Weights of a small image denoising model.
Model: 4.27M parameters, arch unet, norm groupnorm, activation silu, widths [64, 64, 128, 256].
Training: muon at rate 0.038, 36600 steps.
Data: trained on crops of objects in photos (Visual Genome), 123503 training examples, 37.9 epochs.
Rows from block 4, named by matrix and row number. Each number is 50 + 10 x the weight over the matrix's rms, rounded and kept within 0 to 99. All counts start at 0.
# conv: 3x3 conv (model.mid.0.conv.weight, 256x256x3x3), inputs 0-7, a 3x3 kernel for each
conv.27:59 59 57 57 57 51 51 27 35 42 70 59 37 55 40 58 59 58 52 38 59 46 56 41 47 57 46 39 33 42 42 59 51 64 64 62 44 52 42 58 75 34 61 44 42 58 63 44 63 55 48 67 49 48 44 52 56 39 42 42 62 59 26 44 41 46 49 57 64 48 67 55
conv.28:59 52 45 40 70 62 50 46 45 38 33 40 46 41 38 37 28 43 59 60 53 60 64 63 59 41 55 62 52 46 57 41 38 79 83 79 56 48 61 43 43 55 56 64 47 47 41 28 45 56 51 46 40 49 58 62 49 69 62 41 51 63 58 46 50 37 53 23 33 48 35 45
conv.29:47 51 66 26 23 34 31 42 46 49 35 52 62 62 46 39 45 41 54 42 50 64 41 47 52 51 63 53 60 58 85 77 59 61 59 45 42 47 37 57 60 58 53 61 45 50 54 47 46 36 30 43 52 36 62 54 39 69 65 56 71 32 59 58 55 52 26 51 26 50 56 46
conv.30:48 74 73 56 68 41 50 40 51 51 46 42 37 58 42 55 69 45 49 55 60 54 57 49 57 36 39 61 59 46 50 40 36 56 36 45 51 29 42 53 36 45 64 59 52 37 33 37 59 47 60 52 52 56 54 28 71 67 17 45 63 60 28 55 43 63 47 49 42 48 61 45
conv.31:50 44 44 49 40 36 53 53 55 48 58 41 56 60 49 50 55 50 50 49 53 58 38 66 57 54 51 54 53 33 47 41 42 61 56 43 33 58 55 65 39 53 58 54 57 52 47 56 58 55 49 48 51 61 47 49 52 32 46 61 46 53 52 51 52 53 42 55 31 55 65 49
conv.32:49 56 44 62 67 54 54 62 48 31 35 34 60 32 38 61 48 66 33 46 67 45 67 47 62 62 49 52 57 44 48 49 53 37 43 54 49 58 52 32 33 38 50 72 49 45 43 41 68 35 31 51 49 58 43 54 57 51 33 62 53 53 53 59 60 64 65 64 71 53 56 62
conv.33:45 54 59 51 52 54 48 61 58 45 57 62 48 76 54 43 40 61 67 44 39 47 52 44 56 55 50 42 35 47 40 33 32 52 48 41 59 71 42 67 79 68 58 58 70 43 48 50 42 45 50 47 33 61 55 56 61 59 74 59 52 57 63 39 56 36 26 45 67 41 50 45
conv.34:27 54 63 36 45 65 41 50 45 57 40 52 49 41 36 45 52 64 53 44 65 39 48 49 56 25 36 51 37 56 45 53 50 44 64 40 43 40 49 48 34 47 70 47 66 53 42 39 44 49 69 51 52 66 49 39 58 51 31 42 52 24 66 59 47 39 54 45 39 64 44 50
conv.35:46 56 43 46 54 55 54 43 66 52 49 40 33 32 51 48 40 33 42 32 68 52 57 56 31 44 58 40 37 74 50 50 78 41 58 53 63 55 82 54 34 46 61 60 52 51 60 65 55 37 46 48 52 52 51 52 36 34 51 78 48 49 47 62 33 67 53 56 65 50 63 60
conv.36:57 48 52 60 49 42 35 59 46 48 32 58 63 56 60 52 53 50 47 44 57 46 39 48 53 50 56 53 62 60 73 72 39 53 47 51 46 39 56 44 47 57 57 62 54 55 48 58 46 67 60 61 52 54 58 63 53 66 56 70 52 39 58 52 30 45 52 37 44 50 53 52
conv.37:47 50 48 32 52 47 39 57 49 36 42 52 62 48 60 63 45 48 52 47 52 41 42 56 35 56 72 55 61 58 72 27 43 43 59 52 43 56 55 43 58 45 37 57 46 39 30 48 63 41 44 37 39 31 33 58 54 58 54 63 57 59 53 54 58 44 36 27 45 41 60 51
conv.38:52 53 65 64 48 58 50 35 48 58 52 57 56 35 43 36 47 44 49 58 54 52 35 37 45 54 48 45 41 39 55 52 40 65 38 51 43 44 51 30 30 59 46 44 57 49 58 59 58 57 50 45 50 51 57 56 37 65 50 42 44 33 44 42 60 45 41 47 43 30 52 50
conv.39:52 52 60 49 49 50 52 73 53 48 54 50 44 67 55 35 54 62 47 50 65 51 33 70 62 56 54 61 61 40 60 54 46 57 59 46 22 69 47 58 61 61 60 63 57 53 38 40 35 37 51 43 52 59 37 50 56 64 42 38 60 44 50 51 66 68 31 64 48 57 57 49
conv.40:65 56 42 31 41 57 48 34 45 45 53 59 57 54 48 43 79 55 51 28 54 57 60 35 56 58 40 47 39 55 41 63 50 42 45 20 54 41 55 55 64 61 73 64 40 54 60 47 47 50 45 49 53 42 48 28 53 57 34 39 55 44 55 43 43 53 51 30 43 49 37 50
conv.41:48 44 35 43 35 50 49 36 53 43 62 59 51 60 60 60 48 48 59 40 43 55 41 57 87 47 66 56 47 52 55 42 32 50 46 41 47 39 44 41 36 47 23 25 52 55 51 50 55 48 46 53 49 45 53 47 46 68 64 53 48 52 53 57 32 44 56 26 48 64 25 60
conv.42:31 45 45 48 46 54 62 39 46 53 40 43 46 49 63 47 55 51 51 40 32 54 57 29 44 56 43 45 51 45 49 51 53 55 58 64 66 20 56 52 27 59 40 43 64 36 54 56 58 41 49 61 51 46 75 56 31 58 61 40 58 59 49 36 46 53 50 58 59 37 55 57
conv.43:53 53 41 53 59 42 39 55 58 56 44 59 53 49 43 60 59 43 48 61 39 72 43 28 69 53 48 48 55 55 54 41 43 57 66 57 36 50 44 46 46 41 34 62 33 62 47 50 60 40 47 39 55 33 46 54 40 55 64 57 60 48 57 51 38 54 46 43 48 38 40 61
conv.44:59 46 59 39 39 51 46 51 45 56 32 43 56 53 55 49 62 39 40 47 41 50 60 46 50 60 57 57 50 54 69 61 34 72 42 38 52 34 61 41 45 69 54 53 59 57 65 43 49 59 45 26 46 28 45 64 60 31 38 46 50 52 48 59 55 43 59 58 43 61 51 45
conv.45:56 53 53 44 60 37 65 43 44 60 51 57 43 52 50 47 55 29 51 54 58 63 57 46 72 59 55 49 44 58 43 51 53 39 50 41 47 73 52 49 52 60 44 60 49 51 53 60 45 27 50 41 27 45 39 62 66 40 33 50 62 57 50 58 56 48 62 34 50 50 51 40
conv.46:55 31 50 37 59 45 43 46 42 46 43 51 55 63 65 53 52 59 47 49 48 46 44 50 47 56 45 53 77 55 44 63 58 45 59 54 44 34 39 55 54 36 50 61 49 37 34 57 59 63 54 42 40 52 49 50 36 73 42 52 58 64 39 66 50 44 49 43 76 47 45 56
conv.47:46 60 44 53 55 48 49 53 54 56 42 48 53 44 33 39 52 39 44 51 47 25 38 46 41 48 42 62 54 70 48 58 46 63 56 50 33 48 55 43 33 54 54 53 54 55 50 31 30 39 43 40 50 44 54 54 47 59 53 42 25 82 62 45 32 52 50 51 51 69 58 41
conv.48:59 53 50 44 37 56 63 50 36 35 42 39 49 37 54 42 46 56 46 55 37 42 64 44 42 58 49 49 51 60 43 34 64 29 52 62 50 50 59 41 71 50 58 48 56 60 46 59 50 60 51 52 30 43 56 58 42 32 54 66 40 47 55 45 55 56 46 52 54 49 42 44
conv.49:39 57 43 51 71 20 44 41 41 55 72 57 46 61 60 36 49 39 45 46 46 46 48 45 39 69 22 40 41 36 54 49 56 62 50 62 50 51 56 50 45 55 43 62 47 50 56 39 64 54 34 34 44 45 52 46 41 42 48 11 53 32 33 70 39 55 63 38 47 33 43 39
conv.50:47 47 52 53 55 56 69 56 57 44 46 47 59 55 54 50 57 38 36 39 59 68 48 57 58 63 47 50 63 49 43 47 46 31 32 66 42 46 40 35 36 43 43 42 56 37 36 53 58 61 51 36 50 58 62 59 52 37 47 48 48 30 30 56 60 43 25 58 59 66 55 46
conv.51:51 50 47 67 57 37 63 29 49 53 41 52 64 62 40 41 38 46 39 48 55 52 58 58 47 44 54 57 57 44 50 43 45 31 59 48 55 46 54 61 64 70 43 70 62 67 64 62 61 51 48 43 58 53 45 40 60 66 63 66 60 79 53 51 53 53 61 43 39 48 52 50
conv.52:59 51 50 46 68 38 49 46 39 63 53 50 62 69 62 57 58 52 38 48 52 28 41 36 49 47 41 56 47 50 36 35 75 51 48 73 49 50 76 54 49 53 43 49 40 62 60 40 63 55 24 47 49 34 64 59 36 67 45 44 60 57 47 53 46 54 39 43 53 46 49 30
conv.53:59 66 54 60 47 38 59 52 43 53 55 50 41 32 56 44 47 55 48 45 40 57 63 78 46 37 63 57 58 64 62 65 63 56 47 49 46 49 49 38 51 45 42 63 72 42 49 51 44 41 55 46 56 56 48 58 56 58 66 56 55 56 49 51 47 54 48 40 50 58 75 49
conv.54:51 41 53 52 59 47 45 41 57 67 49 52 42 35 46 52 48 55 48 51 50 64 56 48 42 37 36 48 33 44 45 44 60 49 55 53 59 50 45 59 52 50 54 40 45 42 61 56 50 57 60 53 62 46 42 46 62 40 42 53 76 37 60 53 59 57 61 71 73 44 57 56
conv.55:44 49 60 46 55 35 49 48 43 48 51 43 46 56 49 64 61 47 44 55 42 47 58 44 48 43 41 61 64 60 50 41 51 46 51 59 62 60 57 67 63 41 56 50 53 32 50 52 59 46 54 46 38 46 51 56 38 61 52 52 45 39 47 54 55 48 49 88 46 42 57 61
conv.56:63 37 65 53 54 56 47 39 52 57 45 51 53 64 70 71 44 38 58 68 67 52 56 40 34 45 48 58 58 44 36 61 43 58 55 51 52 19 64 42 43 47 46 64 53 48 30 64 57 52 57 50 52 76 55 51 63 55 36 60 42 50 48 61 48 56 58 45 45 39 43 57
conv.57:41 57 40 48 51 48 48 48 41 68 41 40 38 50 70 56 45 64 50 39 41 33 63 43 43 38 51 52 42 58 50 62 33 44 50 46 62 54 36 50 41 51 59 51 56 36 41 47 40 58 59 37 47 46 60 59 30 47 62 57 36 47 62 42 57 29 45 60 39 44 30 31
conv.58:66 42 44 49 54 47 51 60 45 36 58 77 54 52 49 48 44 62 54 46 56 51 27 46 75 68 64 45 43 48 51 79 53 35 35 38 63 57 44 38 50 42 46 51 38 42 48 60 47 40 45 49 56 48 43 42 52 50 62 35 61 51 57 51 54 39 56 46 59 59 52 47
conv.59:52 58 56 50 46 55 67 48 55 46 47 50 50 49 47 54 64 66 44 56 49 64 65 60 59 49 51 60 64 58 36 42 62 47 35 52 43 59 55 61 47 40 50 35 46 51 61 41 77 62 63 58 57 54 55 49 36 63 46 32 62 51 45 42 51 46 35 46 51 50 62 42
conv.60:35 62 64 60 48 56 46 41 37 52 46 49 66 22 66 44 37 64 46 48 45 52 40 34 44 44 64 53 42 48 57 58 51 59 49 52 64 47 53 35 61 61 57 57 80 52 50 54 41 52 61 48 52 50 37 38 45 39 50 59 54 68 69 46 53 42 37 65 27 63 48 48
conv.61:50 53 45 53 63 55 59 52 57 51 60 47 48 42 42 54 46 46 51 47 53 61 49 44 51 60 38 42 38 43 49 34 42 34 51 39 59 54 40 34 42 47 46 55 40 55 62 44 45 63 46 46 48 46 64 43 48 67 55 40 67 68 46 53 39 71 42 41 44 53 62 39
conv.62:57 47 57 32 50 52 59 52 58 38 49 43 29 42 46 27 37 47 68 46 56 47 57 50 66 58 49 43 42 50 30 49 46 47 48 60 35 63 52 62 63 38 47 53 41 53 45 52 62 61 58 55 51 44 66 61 61 45 49 47 42 45 40 49 62 57 54 31 48 58 45 40
conv.63:55 46 49 52 32 44 57 38 57 40 57 62 43 59 68 56 45 42 40 45 41 53 33 25 60 39 42 41 69 68 54 52 35 44 68 51 57 49 46 43 42 48 42 64 55 57 59 52 55 44 49 58 43 51 57 41 70 72 36 59 58 30 67 53 41 52 62 16 47 40 42 57
conv.64:47 70 38 43 60 53 49 40 38 69 31 49 79 34 44 47 38 35 34 48 39 32 50 34 59 41 48 41 47 41 64 51 55 45 65 64 56 55 59 52 45 61 50 32 77 49 39 43 68 44 63 59 40 66 47 40 38 49 41 49 50 42 55 41 47 38 48 50 27 53 15 56
conv.65:48 65 57 38 40 32 57 52 48 41 54 51 61 56 64 47 40 52 33 40 48 52 50 38 67 50 41 54 33 59 62 36 54 50 63 51 47 60 46 47 56 45 47 53 39 51 47 44 40 67 67 40 50 60 70 68 68 63 58 55 54 54 47 47 62 27 52 44 48 49 51 53
conv.66:50 37 32 32 40 52 50 38 48 45 55 53 38 33 36 46 24 51 56 39 49 55 59 53 56 43 40 55 55 54 58 65 45 49 64 50 44 49 50 49 56 63 46 53 49 52 54 37 49 37 42 52 49 50 57 59 53 60 43 35 47 54 63 35 45 55 55 50 59 42 32 40
conv.67:43 29 47 52 33 34 35 81 52 65 52 58 50 70 53 50 52 59 42 58 62 39 57 53 68 71 53 53 63 39 35 47 58 49 47 58 36 50 62 28 37 56 47 68 46 52 41 45 59 54 53 58 61 59 64 51 52 45 50 39 55 48 34 55 35 52 51 58 56 51 44 52
conv.68:44 49 41 60 74 40 81 36 43 56 46 41 58 46 51 46 65 38 32 48 58 50 44 50 57 54 26 56 58 61 45 42 52 58 77 43 41 56 34 38 51 40 52 49 52 61 54 42 61 45 42 68 50 31 41 35 54 50 58 36 51 39 45 39 39 51 57 49 30 71 59 54
conv.69:47 77 46 49 67 47 49 35 47 48 54 63 58 59 50 57 47 47 62 69 56 55 43 50 58 47 55 44 35 40 69 47 50 47 58 67 45 44 55 55 64 47 49 39 53 52 54 47 49 49 41 54 49 49 54 60 53 42 55 39 55 54 54 49 46 51 66 54 49 50 50 49
conv.70:32 45 52 55 60 39 49 56 45 41 34 46 63 43 45 36 49 51 50 65 63 36 57 49 49 29 40 55 66 43 48 56 43 46 48 40 48 60 54 32 57 61 52 30 48 46 42 51 42 27 49 48 64 41 55 31 57 65 46 49 40 27 48 23 56 71 58 47 43 53 42 28
conv.71:50 30 46 63 59 44 61 67 49 55 50 47 47 67 56 58 59 53 60 54 35 50 45 52 45 56 56 55 53 51 47 42 59 40 39 47 56 73 43 39 58 45 35 54 42 57 56 59 76 73 54 55 53 53 55 37 49 59 48 37 44 64 45 62 66 32 61 48 32 53 59 49
conv.72:43 43 62 60 43 49 46 40 45 62 61 53 45 69 55 40 52 60 57 32 45 46 28 34 40 66 74 63 46 48 50 33 59 40 51 71 42 45 45 37 60 55 47 43 54 45 48 50 55 47 50 41 53 48 67 49 56 66 53 47 65 58 38 57 61 72 41 39 39 39 53 48
conv.73:60 45 52 50 56 55 46 31 59 44 70 52 51 55 45 56 63 67 36 49 44 54 46 53 23 50 83 31 49 76 53 54 65 41 47 52 45 42 69 30 49 48 51 62 44 46 43 46 43 53 55 64 66 54 43 31 45 42 38 53 46 67 67 31 55 55 53 73 62 76 62 42
conv.74:61 44 49 44 50 44 57 66 51 62 69 41 46 58 56 52 47 68 41 36 66 47 47 55 45 50 45 45 56 49 62 66 60 64 60 37 42 63 65 46 18 35 47 60 53 54 66 55 58 58 57 53 56 43 47 62 38 48 50 77 49 55 58 40 49 55 32 43 48 54 65 58
conv.75:57 73 51 43 56 62 50 43 43 46 52 55 52 40 27 30 51 75 56 52 49 37 55 51 64 54 55 44 53 40 64 57 44 66 59 39 56 53 45 47 68 56 53 58 43 52 67 50 46 40 49 45 41 49 50 61 53 62 68 44 50 56 57 51 61 49 64 58 68 48 41 57
conv.76:44 51 54 35 51 55 43 56 78 52 40 41 56 67 45 36 49 44 52 60 53 45 45 59 56 61 54 39 35 52 68 78 69 53 57 45 55 38 50 43 57 48 38 39 31 44 64 52 44 34 49 45 38 38 55 60 64 18 60 57 43 60 47 59 55 58 51 61 50 58 51 59
conv.77:59 65 54 59 61 63 63 38 27 59 61 61 54 32 48 48 54 52 47 40 68 51 36 54 56 51 48 43 38 57 63 46 41 63 51 59 44 67 49 47 62 65 34 56 59 45 48 58 41 51 54 45 62 52 45 69 62 50 57 52 56 47 57 63 40 75 57 62 53 50 56 59
conv.78:55 59 59 52 45 35 47 60 25 37 27 44 67 26 59 53 61 57 50 48 54 34 34 51 34 35 65 39 37 53 33 53 33 51 23 59 50 55 38 50 43 43 50 39 52 53 54 65 54 57 65 51 49 50 34 62 61 54 62 47 45 39 50 46 47 49 44 48 62 45 64 51
conv.79:54 58 53 54 68 60 58 52 45 35 62 49 29 39 45 40 48 49 44 45 55 50 38 48 55 52 63 52 60 44 64 41 59 40 41 48 46 51 57 36 47 44 42 53 51 44 57 49 47 52 34 58 60 65 60 64 51 56 71 30 52 59 48 57 62 31 42 39 28 64 51 42
conv.80:33 45 44 55 53 40 40 37 45 69 47 56 58 59 58 48 64 62 22 30 47 47 50 21 58 43 30 55 29 49 46 48 56 61 47 62 47 56 58 38 55 59 27 39 51 62 60 57 57 68 55 66 56 65 43 38 48 48 44 51 47 44 45 57 40 58 43 43 46 54 59 41
conv.81:52 52 36 43 40 32 49 29 50 37 33 36 45 50 31 44 49 46 60 48 57 37 39 53 45 56 61 71 48 42 54 59 59 54 53 41 62 48 50 50 51 46 50 51 49 49 50 50 45 64 53 52 50 40 54 39 50 41 45 46 41 61 57 52 60 57 40 40 48 52 46 45
conv.82:30 60 49 38 62 45 42 43 38 47 54 57 64 41 49 43 44 65 51 58 51 49 60 55 40 61 52 57 34 37 57 51 53 49 67 64 42 51 51 34 72 32 66 43 44 48 55 61 42 52 40 63 58 50 52 57 43 60 56 78 42 50 53 55 62 46 40 62 47 45 73 57
conv.83:45 54 47 50 38 73 54 55 53 63 54 59 39 44 55 45 51 39 43 49 41 36 56 53 42 59 46 57 37 31 39 49 33 34 50 43 47 58 48 49 64 33 54 38 54 49 47 44 37 56 51 40 52 29 48 49 42 35 58 38 45 58 52 45 46 47 47 56 44 56 39 62
conv.84:41 39 32 53 43 38 44 47 49 58 52 54 58 47 57 50 57 43 40 64 47 35 49 61 55 42 63 46 42 43 43 34 41 35 61 61 54 57 55 60 76 48 54 68 67 59 41 51 34 38 37 52 46 54 39 47 38 65 57 62 36 54 39 39 23 57 42 46 31 65 62 37
conv.85:58 60 59 36 21 60 60 46 39 31 54 57 66 72 46 41 46 51 53 58 50 64 49 46 43 63 62 46 28 37 73 58 65 42 48 65 55 50 71 48 39 71 46 36 53 45 48 47 61 34 34 47 48 58 58 46 52 32 35 40 36 50 40 43 47 31 44 44 57 57 54 52
conv.86:50 50 54 55 48 56 54 45 55 54 46 45 57 52 71 34 35 62 39 21 72 38 49 52 49 49 55 49 60 42 47 54 34 51 65 72 46 35 42 57 42 56 44 73 54 52 48 51 44 40 54 52 39 45 45 37 54 57 53 50 69 56 30 51 57 45 51 52 59 57 59 51
conv.87:56 60 40 44 59 53 57 58 45 62 50 53 54 53 58 48 59 57 69 48 45 66 45 70 51 56 52 58 49 52 55 37 35 37 41 47 35 41 40 26 41 57 40 41 44 39 24 50 28 59 70 35 47 46 50 53 40 64 54 52 59 56 80 34 71 54 59 46 37 72 52 39
conv.88:42 53 49 46 36 52 46 57 54 58 39 54 62 64 48 66 49 37 43 64 67 53 47 58 65 53 55 64 56 48 63 38 42 64 50 49 42 62 50 38 42 56 30 51 59 49 55 51 52 63 61 33 65 55 40 37 55 29 46 59 62 48 57 51 68 50 39 43 54 36 33 44
conv.89:43 44 53 53 41 65 40 58 62 50 60 62 52 63 62 60 45 66 58 28 67 54 20 53 48 62 42 63 59 45 58 54 59 49 53 56 59 62 52 45 44 46 52 60 56 34 57 65 39 46 61 52 51 56 44 41 75 58 57 56 44 58 53 61 44 41 46 67 38 49 43 38
conv.90:59 47 47 60 52 53 49 67 51 64 70 72 52 58 77 57 57 46 56 38 25 36 67 59 49 44 55 40 34 43 47 44 30 49 33 26 31 35 21 43 40 43 45 33 51 54 60 55 44 45 34 68 35 39 44 47 51 46 45 63 44 45 46 50 57 57 52 60 61 46 47 66
conv.91:46 58 46 53 68 51 57 47 46 56 49 52 50 48 44 54 71 48 54 50 45 39 55 65 49 56 40 51 46 60 47 65 50 44 68 35 50 53 42 54 56 46 55 32 64 48 49 46 44 58 57 52 50 62 38 54 37 58 59 40 49 52 37 44 47 55 52 64 60 58 65 60
conv.92:46 49 65 59 51 42 42 36 57 55 43 54 37 69 45 65 54 56 35 52 40 36 43 41 42 28 39 37 47 32 50 37 56 50 32 38 51 33 55 53 33 43 40 56 33 49 47 56 50 57 42 59 58 49 33 60 58 50 40 44 48 58 54 61 55 54 62 63 74 47 53 50
conv.93:50 57 54 40 52 47 46 41 48 35 45 45 52 31 65 64 49 57 62 53 47 56 37 42 28 50 54 37 47 57 62 79 44 53 51 51 65 61 39 42 39 53 42 34 41 50 72 62 42 51 44 49 50 51 28 50 39 32 48 57 43 43 52 52 51 54 55 63 41 44 54 52
conv.94:54 38 58 44 38 58 38 53 50 58 51 58 50 40 56 60 45 42 72 49 43 35 22 42 32 37 61 54 52 38 44 58 24 42 35 41 65 36 57 43 38 37 46 53 57 38 43 67 37 32 66 42 28 41 46 41 46 70 48 48 67 72 60 46 36 52 44 51 43 59 59 51
conv.95:44 50 56 43 47 60 42 65 54 68 55 31 50 29 42 44 52 47 47 24 51 47 53 60 49 58 77 58 57 78 38 52 38 57 56 59 41 64 39 33 46 48 72 48 52 51 45 37 50 50 50 47 41 35 54 46 37 45 37 36 43 55 48 41 40 52 44 30 52 48 42 63
conv.96:48 55 53 69 48 46 47 41 38 64 53 50 40 42 55 44 62 46 47 34 42 46 55 53 52 52 46 53 37 48 62 62 39 55 55 46 50 69 69 58 65 50 42 49 56 36 47 51 46 49 68 54 49 49 49 52 51 53 37 49 58 44 45 46 37 67 46 52 70 48 31 42
conv.97:56 36 41 46 45 50 40 34 50 51 42 47 40 49 41 32 43 55 68 40 58 63 49 29 54 65 32 54 57 53 72 56 36 60 36 62 52 49 65 59 39 51 58 37 33 49 38 48 46 48 38 52 52 59 42 39 45 55 44 48 32 40 55 40 54 52 47 38 44 41 45 48
conv.98:51 32 51 68 45 47 61 55 43 41 44 47 52 38 55 70 40 38 45 51 41 59 45 32 48 51 44 41 48 39 42 44 45 58 49 45 60 57 46 52 59 45 74 64 62 63 52 59 55 57 50 42 56 57 57 56 57 40 58 38 47 50 39 44 52 41 64 55 33 36 50 30
conv.99:63 26 55 50 57 42 43 56 47 61 53 34 47 45 30 43 20 37 58 38 68 38 43 57 46 54 57 40 56 49 44 35 41 54 61 48 37 50 58 43 38 48 43 51 43 48 50 55 68 47 33 69 45 39 51 49 60 54 46 45 67 58 50 48 51 45 51 33 29 30 45 28
conv.100:28 52 56 43 50 53 42 45 54 66 63 38 64 47 49 46 34 36 50 55 40 52 37 48 35 31 51 50 47 50 65 28 56 48 49 57 59 46 44 51 30 52 63 55 21 60 59 55 48 38 45 34 55 52 59 63 47 57 64 58 35 53 30 44 66 52 41 50 43 40 40 50
conv.101:66 69 38 43 55 54 49 53 48 54 57 52 53 35 44 42 63 42 57 76 38 46 57 60 47 63 46 46 45 64 44 60 67 46 51 54 50 28 36 43 50 35 40 47 62 54 48 57 49 42 50 51 64 60 65 40 48 57 69 43 48 40 54 52 62 56 47 56 64 45 61 60
conv.102:68 52 43 54 52 42 46 51 63 60 65 33 58 50 40 46 46 48 52 45 46 47 69 48 45 42 45 30 63 50 40 37 55 32 51 51 53 66 45 50 53 46 52 44 62 53 57 35 46 44 59 54 48 46 51 48 48 47 47 38 31 39 47 54 74 50 60 58 47 58 67 55
conv.103:50 41 54 77 45 57 50 47 55 48 42 60 52 49 55 56 45 56 52 43 67 46 46 76 57 47 56 61 41 58 42 52 35 44 52 29 53 43 50 44 15 60 48 39 44 56 48 54 49 46 53 40 59 63 47 34 59 48 21 59 58 39 33 56 43 60 53 19 35 58 59 63
conv.104:43 48 52 64 52 32 42 51 61 44 40 64 59 52 48 53 43 58 45 45 54 53 43 48 41 51 40 56 50 54 50 57 57 33 56 44 52 43 47 32 22 44 25 32 58 55 53 59 55 72 63 49 50 52 44 42 47 56 45 43 33 57 49 52 43 57 43 44 39 26 37 48
conv.105:47 56 34 40 42 28 47 43 51 53 55 45 57 35 55 54 48 42 58 56 45 48 31 29 44 43 37 42 44 42 48 50 52 55 51 41 56 66 40 55 56 39 60 56 81 47 59 54 26 54 53 47 43 45 54 58 47 31 31 52 41 36 29 45 65 63 30 46 46 42 44 53
conv.106:52 37 39 43 55 50 52 44 52 37 49 30 27 52 44 38 42 35 51 62 49 53 67 42 51 49 41 56 49 55 53 41 51 65 59 52 55 30 46 43 37 33 44 27 48 36 45 47 36 52 50 41 36 50 39 66 52 45 85 52 51 47 56 59 38 54 55 51 66 49 24 41
conv.107:44 46 34 43 51 63 42 52 51 44 48 50 61 42 40 67 63 43 29 46 52 52 36 58 55 37 54 39 42 50 60 49 62 43 36 45 52 41 50 50 51 35 63 58 52 54 60 43 46 65 60 55 47 47 53 56 46 59 57 40 39 46 43 34 48 65 38 49 56 47 46 59
conv.108:48 59 34 36 45 53 59 66 51 56 56 62 44 39 32 43 64 50 61 52 47 56 51 43 63 48 48 39 61 68 45 64 61 63 54 57 61 71 63 48 59 44 48 55 64 50 53 46 56 45 46 51 51 34 49 48 51 68 58 50 48 68 58 48 44 52 46 54 56 51 44 59
conv.109:53 65 49 49 56 49 33 51 57 47 47 54 72 44 48 67 36 60 43 45 51 53 51 41 59 60 55 52 58 46 45 61 69 36 56 56 46 52 62 46 73 57 33 55 56 48 56 40 67 38 25 50 33 50 54 50 49 65 45 59 46 67 61 45 75 54 57 71 60 54 58 35
conv.110:59 58 44 45 53 58 58 39 64 31 35 27 32 28 26 37 35 29 58 34 44 36 21 44 55 43 32 43 47 50 58 52 48 38 44 50 31 63 54 56 48 55 67 54 49 64 68 43 62 77 57 64 63 63 40 39 52 40 65 60 58 65 44 52 53 59 61 67 56 60 53 44
conv.111:45 46 57 63 35 36 45 29 46 46 61 62 54 52 64 40 47 54 40 43 43 51 47 35 63 53 61 53 45 49 38 43 38 42 49 54 50 39 50 46 56 29 55 49 15 60 55 57 52 49 68 53 46 46 58 60 56 58 56 39 45 41 40 49 55 47 41 42 56 62 52 55
conv.112:47 36 59 45 46 51 56 53 35 55 60 47 58 63 61 39 57 45 43 57 48 51 37 55 54 49 54 27 28 33 44 27 46 35 24 39 65 57 60 54 41 56 34 45 41 35 30 69 47 56 46 39 50 51 38 51 55 45 40 50 41 47 48 72 61 60 46 50 72 47 34 40
conv.113:41 51 52 55 33 40 55 48 51 46 29 44 16 31 48 40 36 49 63 73 56 63 81 51 61 66 55 62 65 61 40 57 48 65 42 58 55 33 45 56 69 54 61 53 38 35 41 46 55 55 58 57 57 44 56 47 55 49 50 42 47 35 58 43 44 43 49 44 41 23 27 52
conv.114:43 43 55 46 37 49 50 52 47 56 60 56 50 48 63 55 62 48 75 65 59 67 50 65 49 50 31 20 28 30 41 43 44 52 51 47 63 65 55 64 85 44 37 39 43 52 63 68 44 31 55 48 62 49 43 62 63 48 48 55 40 39 46 44 42 53 47 29 48 68 50 61
conv.115:68 53 57 48 45 62 56 57 42 57 42 61 37 37 42 54 43 46 57 62 54 47 63 59 83 59 66 27 35 46 52 46 46 52 57 65 53 48 49 72 62 67 53 61 41 63 53 47 64 55 55 47 36 39 58 53 50 44 44 44 51 35 50 51 60 41 50 55 49 48 61 62
conv.116:64 56 47 40 51 39 41 60 40 54 66 43 51 29 51 50 63 57 54 43 35 58 38 45 52 39 45 56 49 47 54 43 57 33 50 36 58 67 51 70 47 50 52 45 31 51 63 38 42 45 40 54 55 55 53 49 45 47 45 43 44 43 51 54 40 65 35 51 46 44 49 68
conv.117:56 48 47 55 63 63 50 50 55 43 46 47 51 66 49 54 61 66 48 56 32 34 74 45 56 45 55 55 67 49 39 53 58 55 51 43 53 59 36 53 45 46 60 48 55 42 45 37 58 65 55 56 38 58 48 41 49 61 40 46 44 38 55 48 56 35 43 54 44 54 48 60
conv.118:38 61 50 49 45 47 46 38 34 51 41 44 66 59 60 48 55 45 51 34 56 44 56 54 51 45 54 53 36 46 38 50 52 39 48 41 38 43 54 63 55 60 55 42 50 39 63 43 59 45 55 64 45 53 58 53 34 54 50 45 36 40 35 43 53 55 46 51 41 57 60 68
conv.119:38 34 47 34 44 55 46 41 46 42 64 56 46 47 60 32 49 55 57 40 51 61 56 64 39 57 57 53 58 59 59 53 32 46 40 46 57 47 50 54 76 47 51 51 55 36 50 59 46 55 50 28 47 44 40 42 38 38 36 50 59 24 41 58 56 51 64 55 46 63 33 33
conv.120:45 54 57 67 51 56 67 47 64 50 39 32 44 63 28 45 63 46 53 40 66 50 56 45 33 66 64 50 48 37 50 44 50 51 37 52 47 58 52 44 46 39 46 41 51 47 45 52 74 58 45 67 73 72 43 44 54 32 33 53 37 38 55 52 70 53 64 69 61 59 51 53