From a checkpoint of a small image denoising model.
Model: 4.27M parameters, 32-pixel images, arch unet, norm groupnorm, activation silu, widths [64, 64, 128, 256].
Training: muon at rate 0.038, 36600 steps, batches of 128.
Data: trained on crops of objects in photos (Visual Genome), 123503 training examples, 37.9 epochs.
Rows from block 6 of a small image denoising model, named by matrix and row number. Each number is 50 + 15 x the weight over its row's rms, rounded and kept within 0 to 99. All counts start at 0.
After each channel's rows are labels from the 100 images, of 14976, where the channel reaches its highest value: "strongest on" is what is common among them. Only what is clearly more common there than usual is listed. The data: crops of objects in photos (Visual Genome). In brackets: how many of the 100.
# conv: 3x3 conv (model.mid.2.conv.weight, 256x256x3x3, each kernel summed), inputs 129-171

conv.228:54 57 60 73 42 52 60 30 56 38 78 66 60 48 18 49 47 47 45 57 76 40 73 71 40 40 73 44 71 39 57 56 41 61 59 62 22 65 32 31 39 57 40
strongest on: object: sign (31)

conv.96:61 56 36 40 37 62 36 62 53 65 62 59 50 55 66 30 68 36 41 37 39 54 41 34 61 50 48 48 55 58 39 56 53 15 57 71 12 44 48 34 63 67 47
strongest on: object: tree (40)

conv.168:35 45 40 67 41 49 39 61 47 53 55 91 63 65 65 18 47 26 69 53 49 42 33 62 68 62 57 57 40 53 55 48 35 52 56 59 27 14 49 50 63 67 73
strongest on: object: sky (26)

conv.190:68 44 02 17 51 69 58 43 47 41 60 50 36 39 64 31 59 28 50 27 24 73 64 22 67 44 57 47 20 36 38 52 61 35 59 27 24 45 46 59 71 67 56
strongest on: object: tree (31)

conv.95:49 95 63 47 64 35 26 42 65 58 44 24 33 29 72 44 49 61 66 23 62 40 45 35 44 47 51 58 45 16 52 27 67 61 42 44 41 43 26 45 53 63 35
strongest on: object: hair (39); object: head (28)

conv.38:64 68 75 48 63 46 33 42 53 66 62 41 29 47 08 39 80 46 54 62 34 49 51 52 69 72 62 50 55 35 45 49 58 17 37 33 16 69 28 61 45 49 35
strongest on: object: sky (26)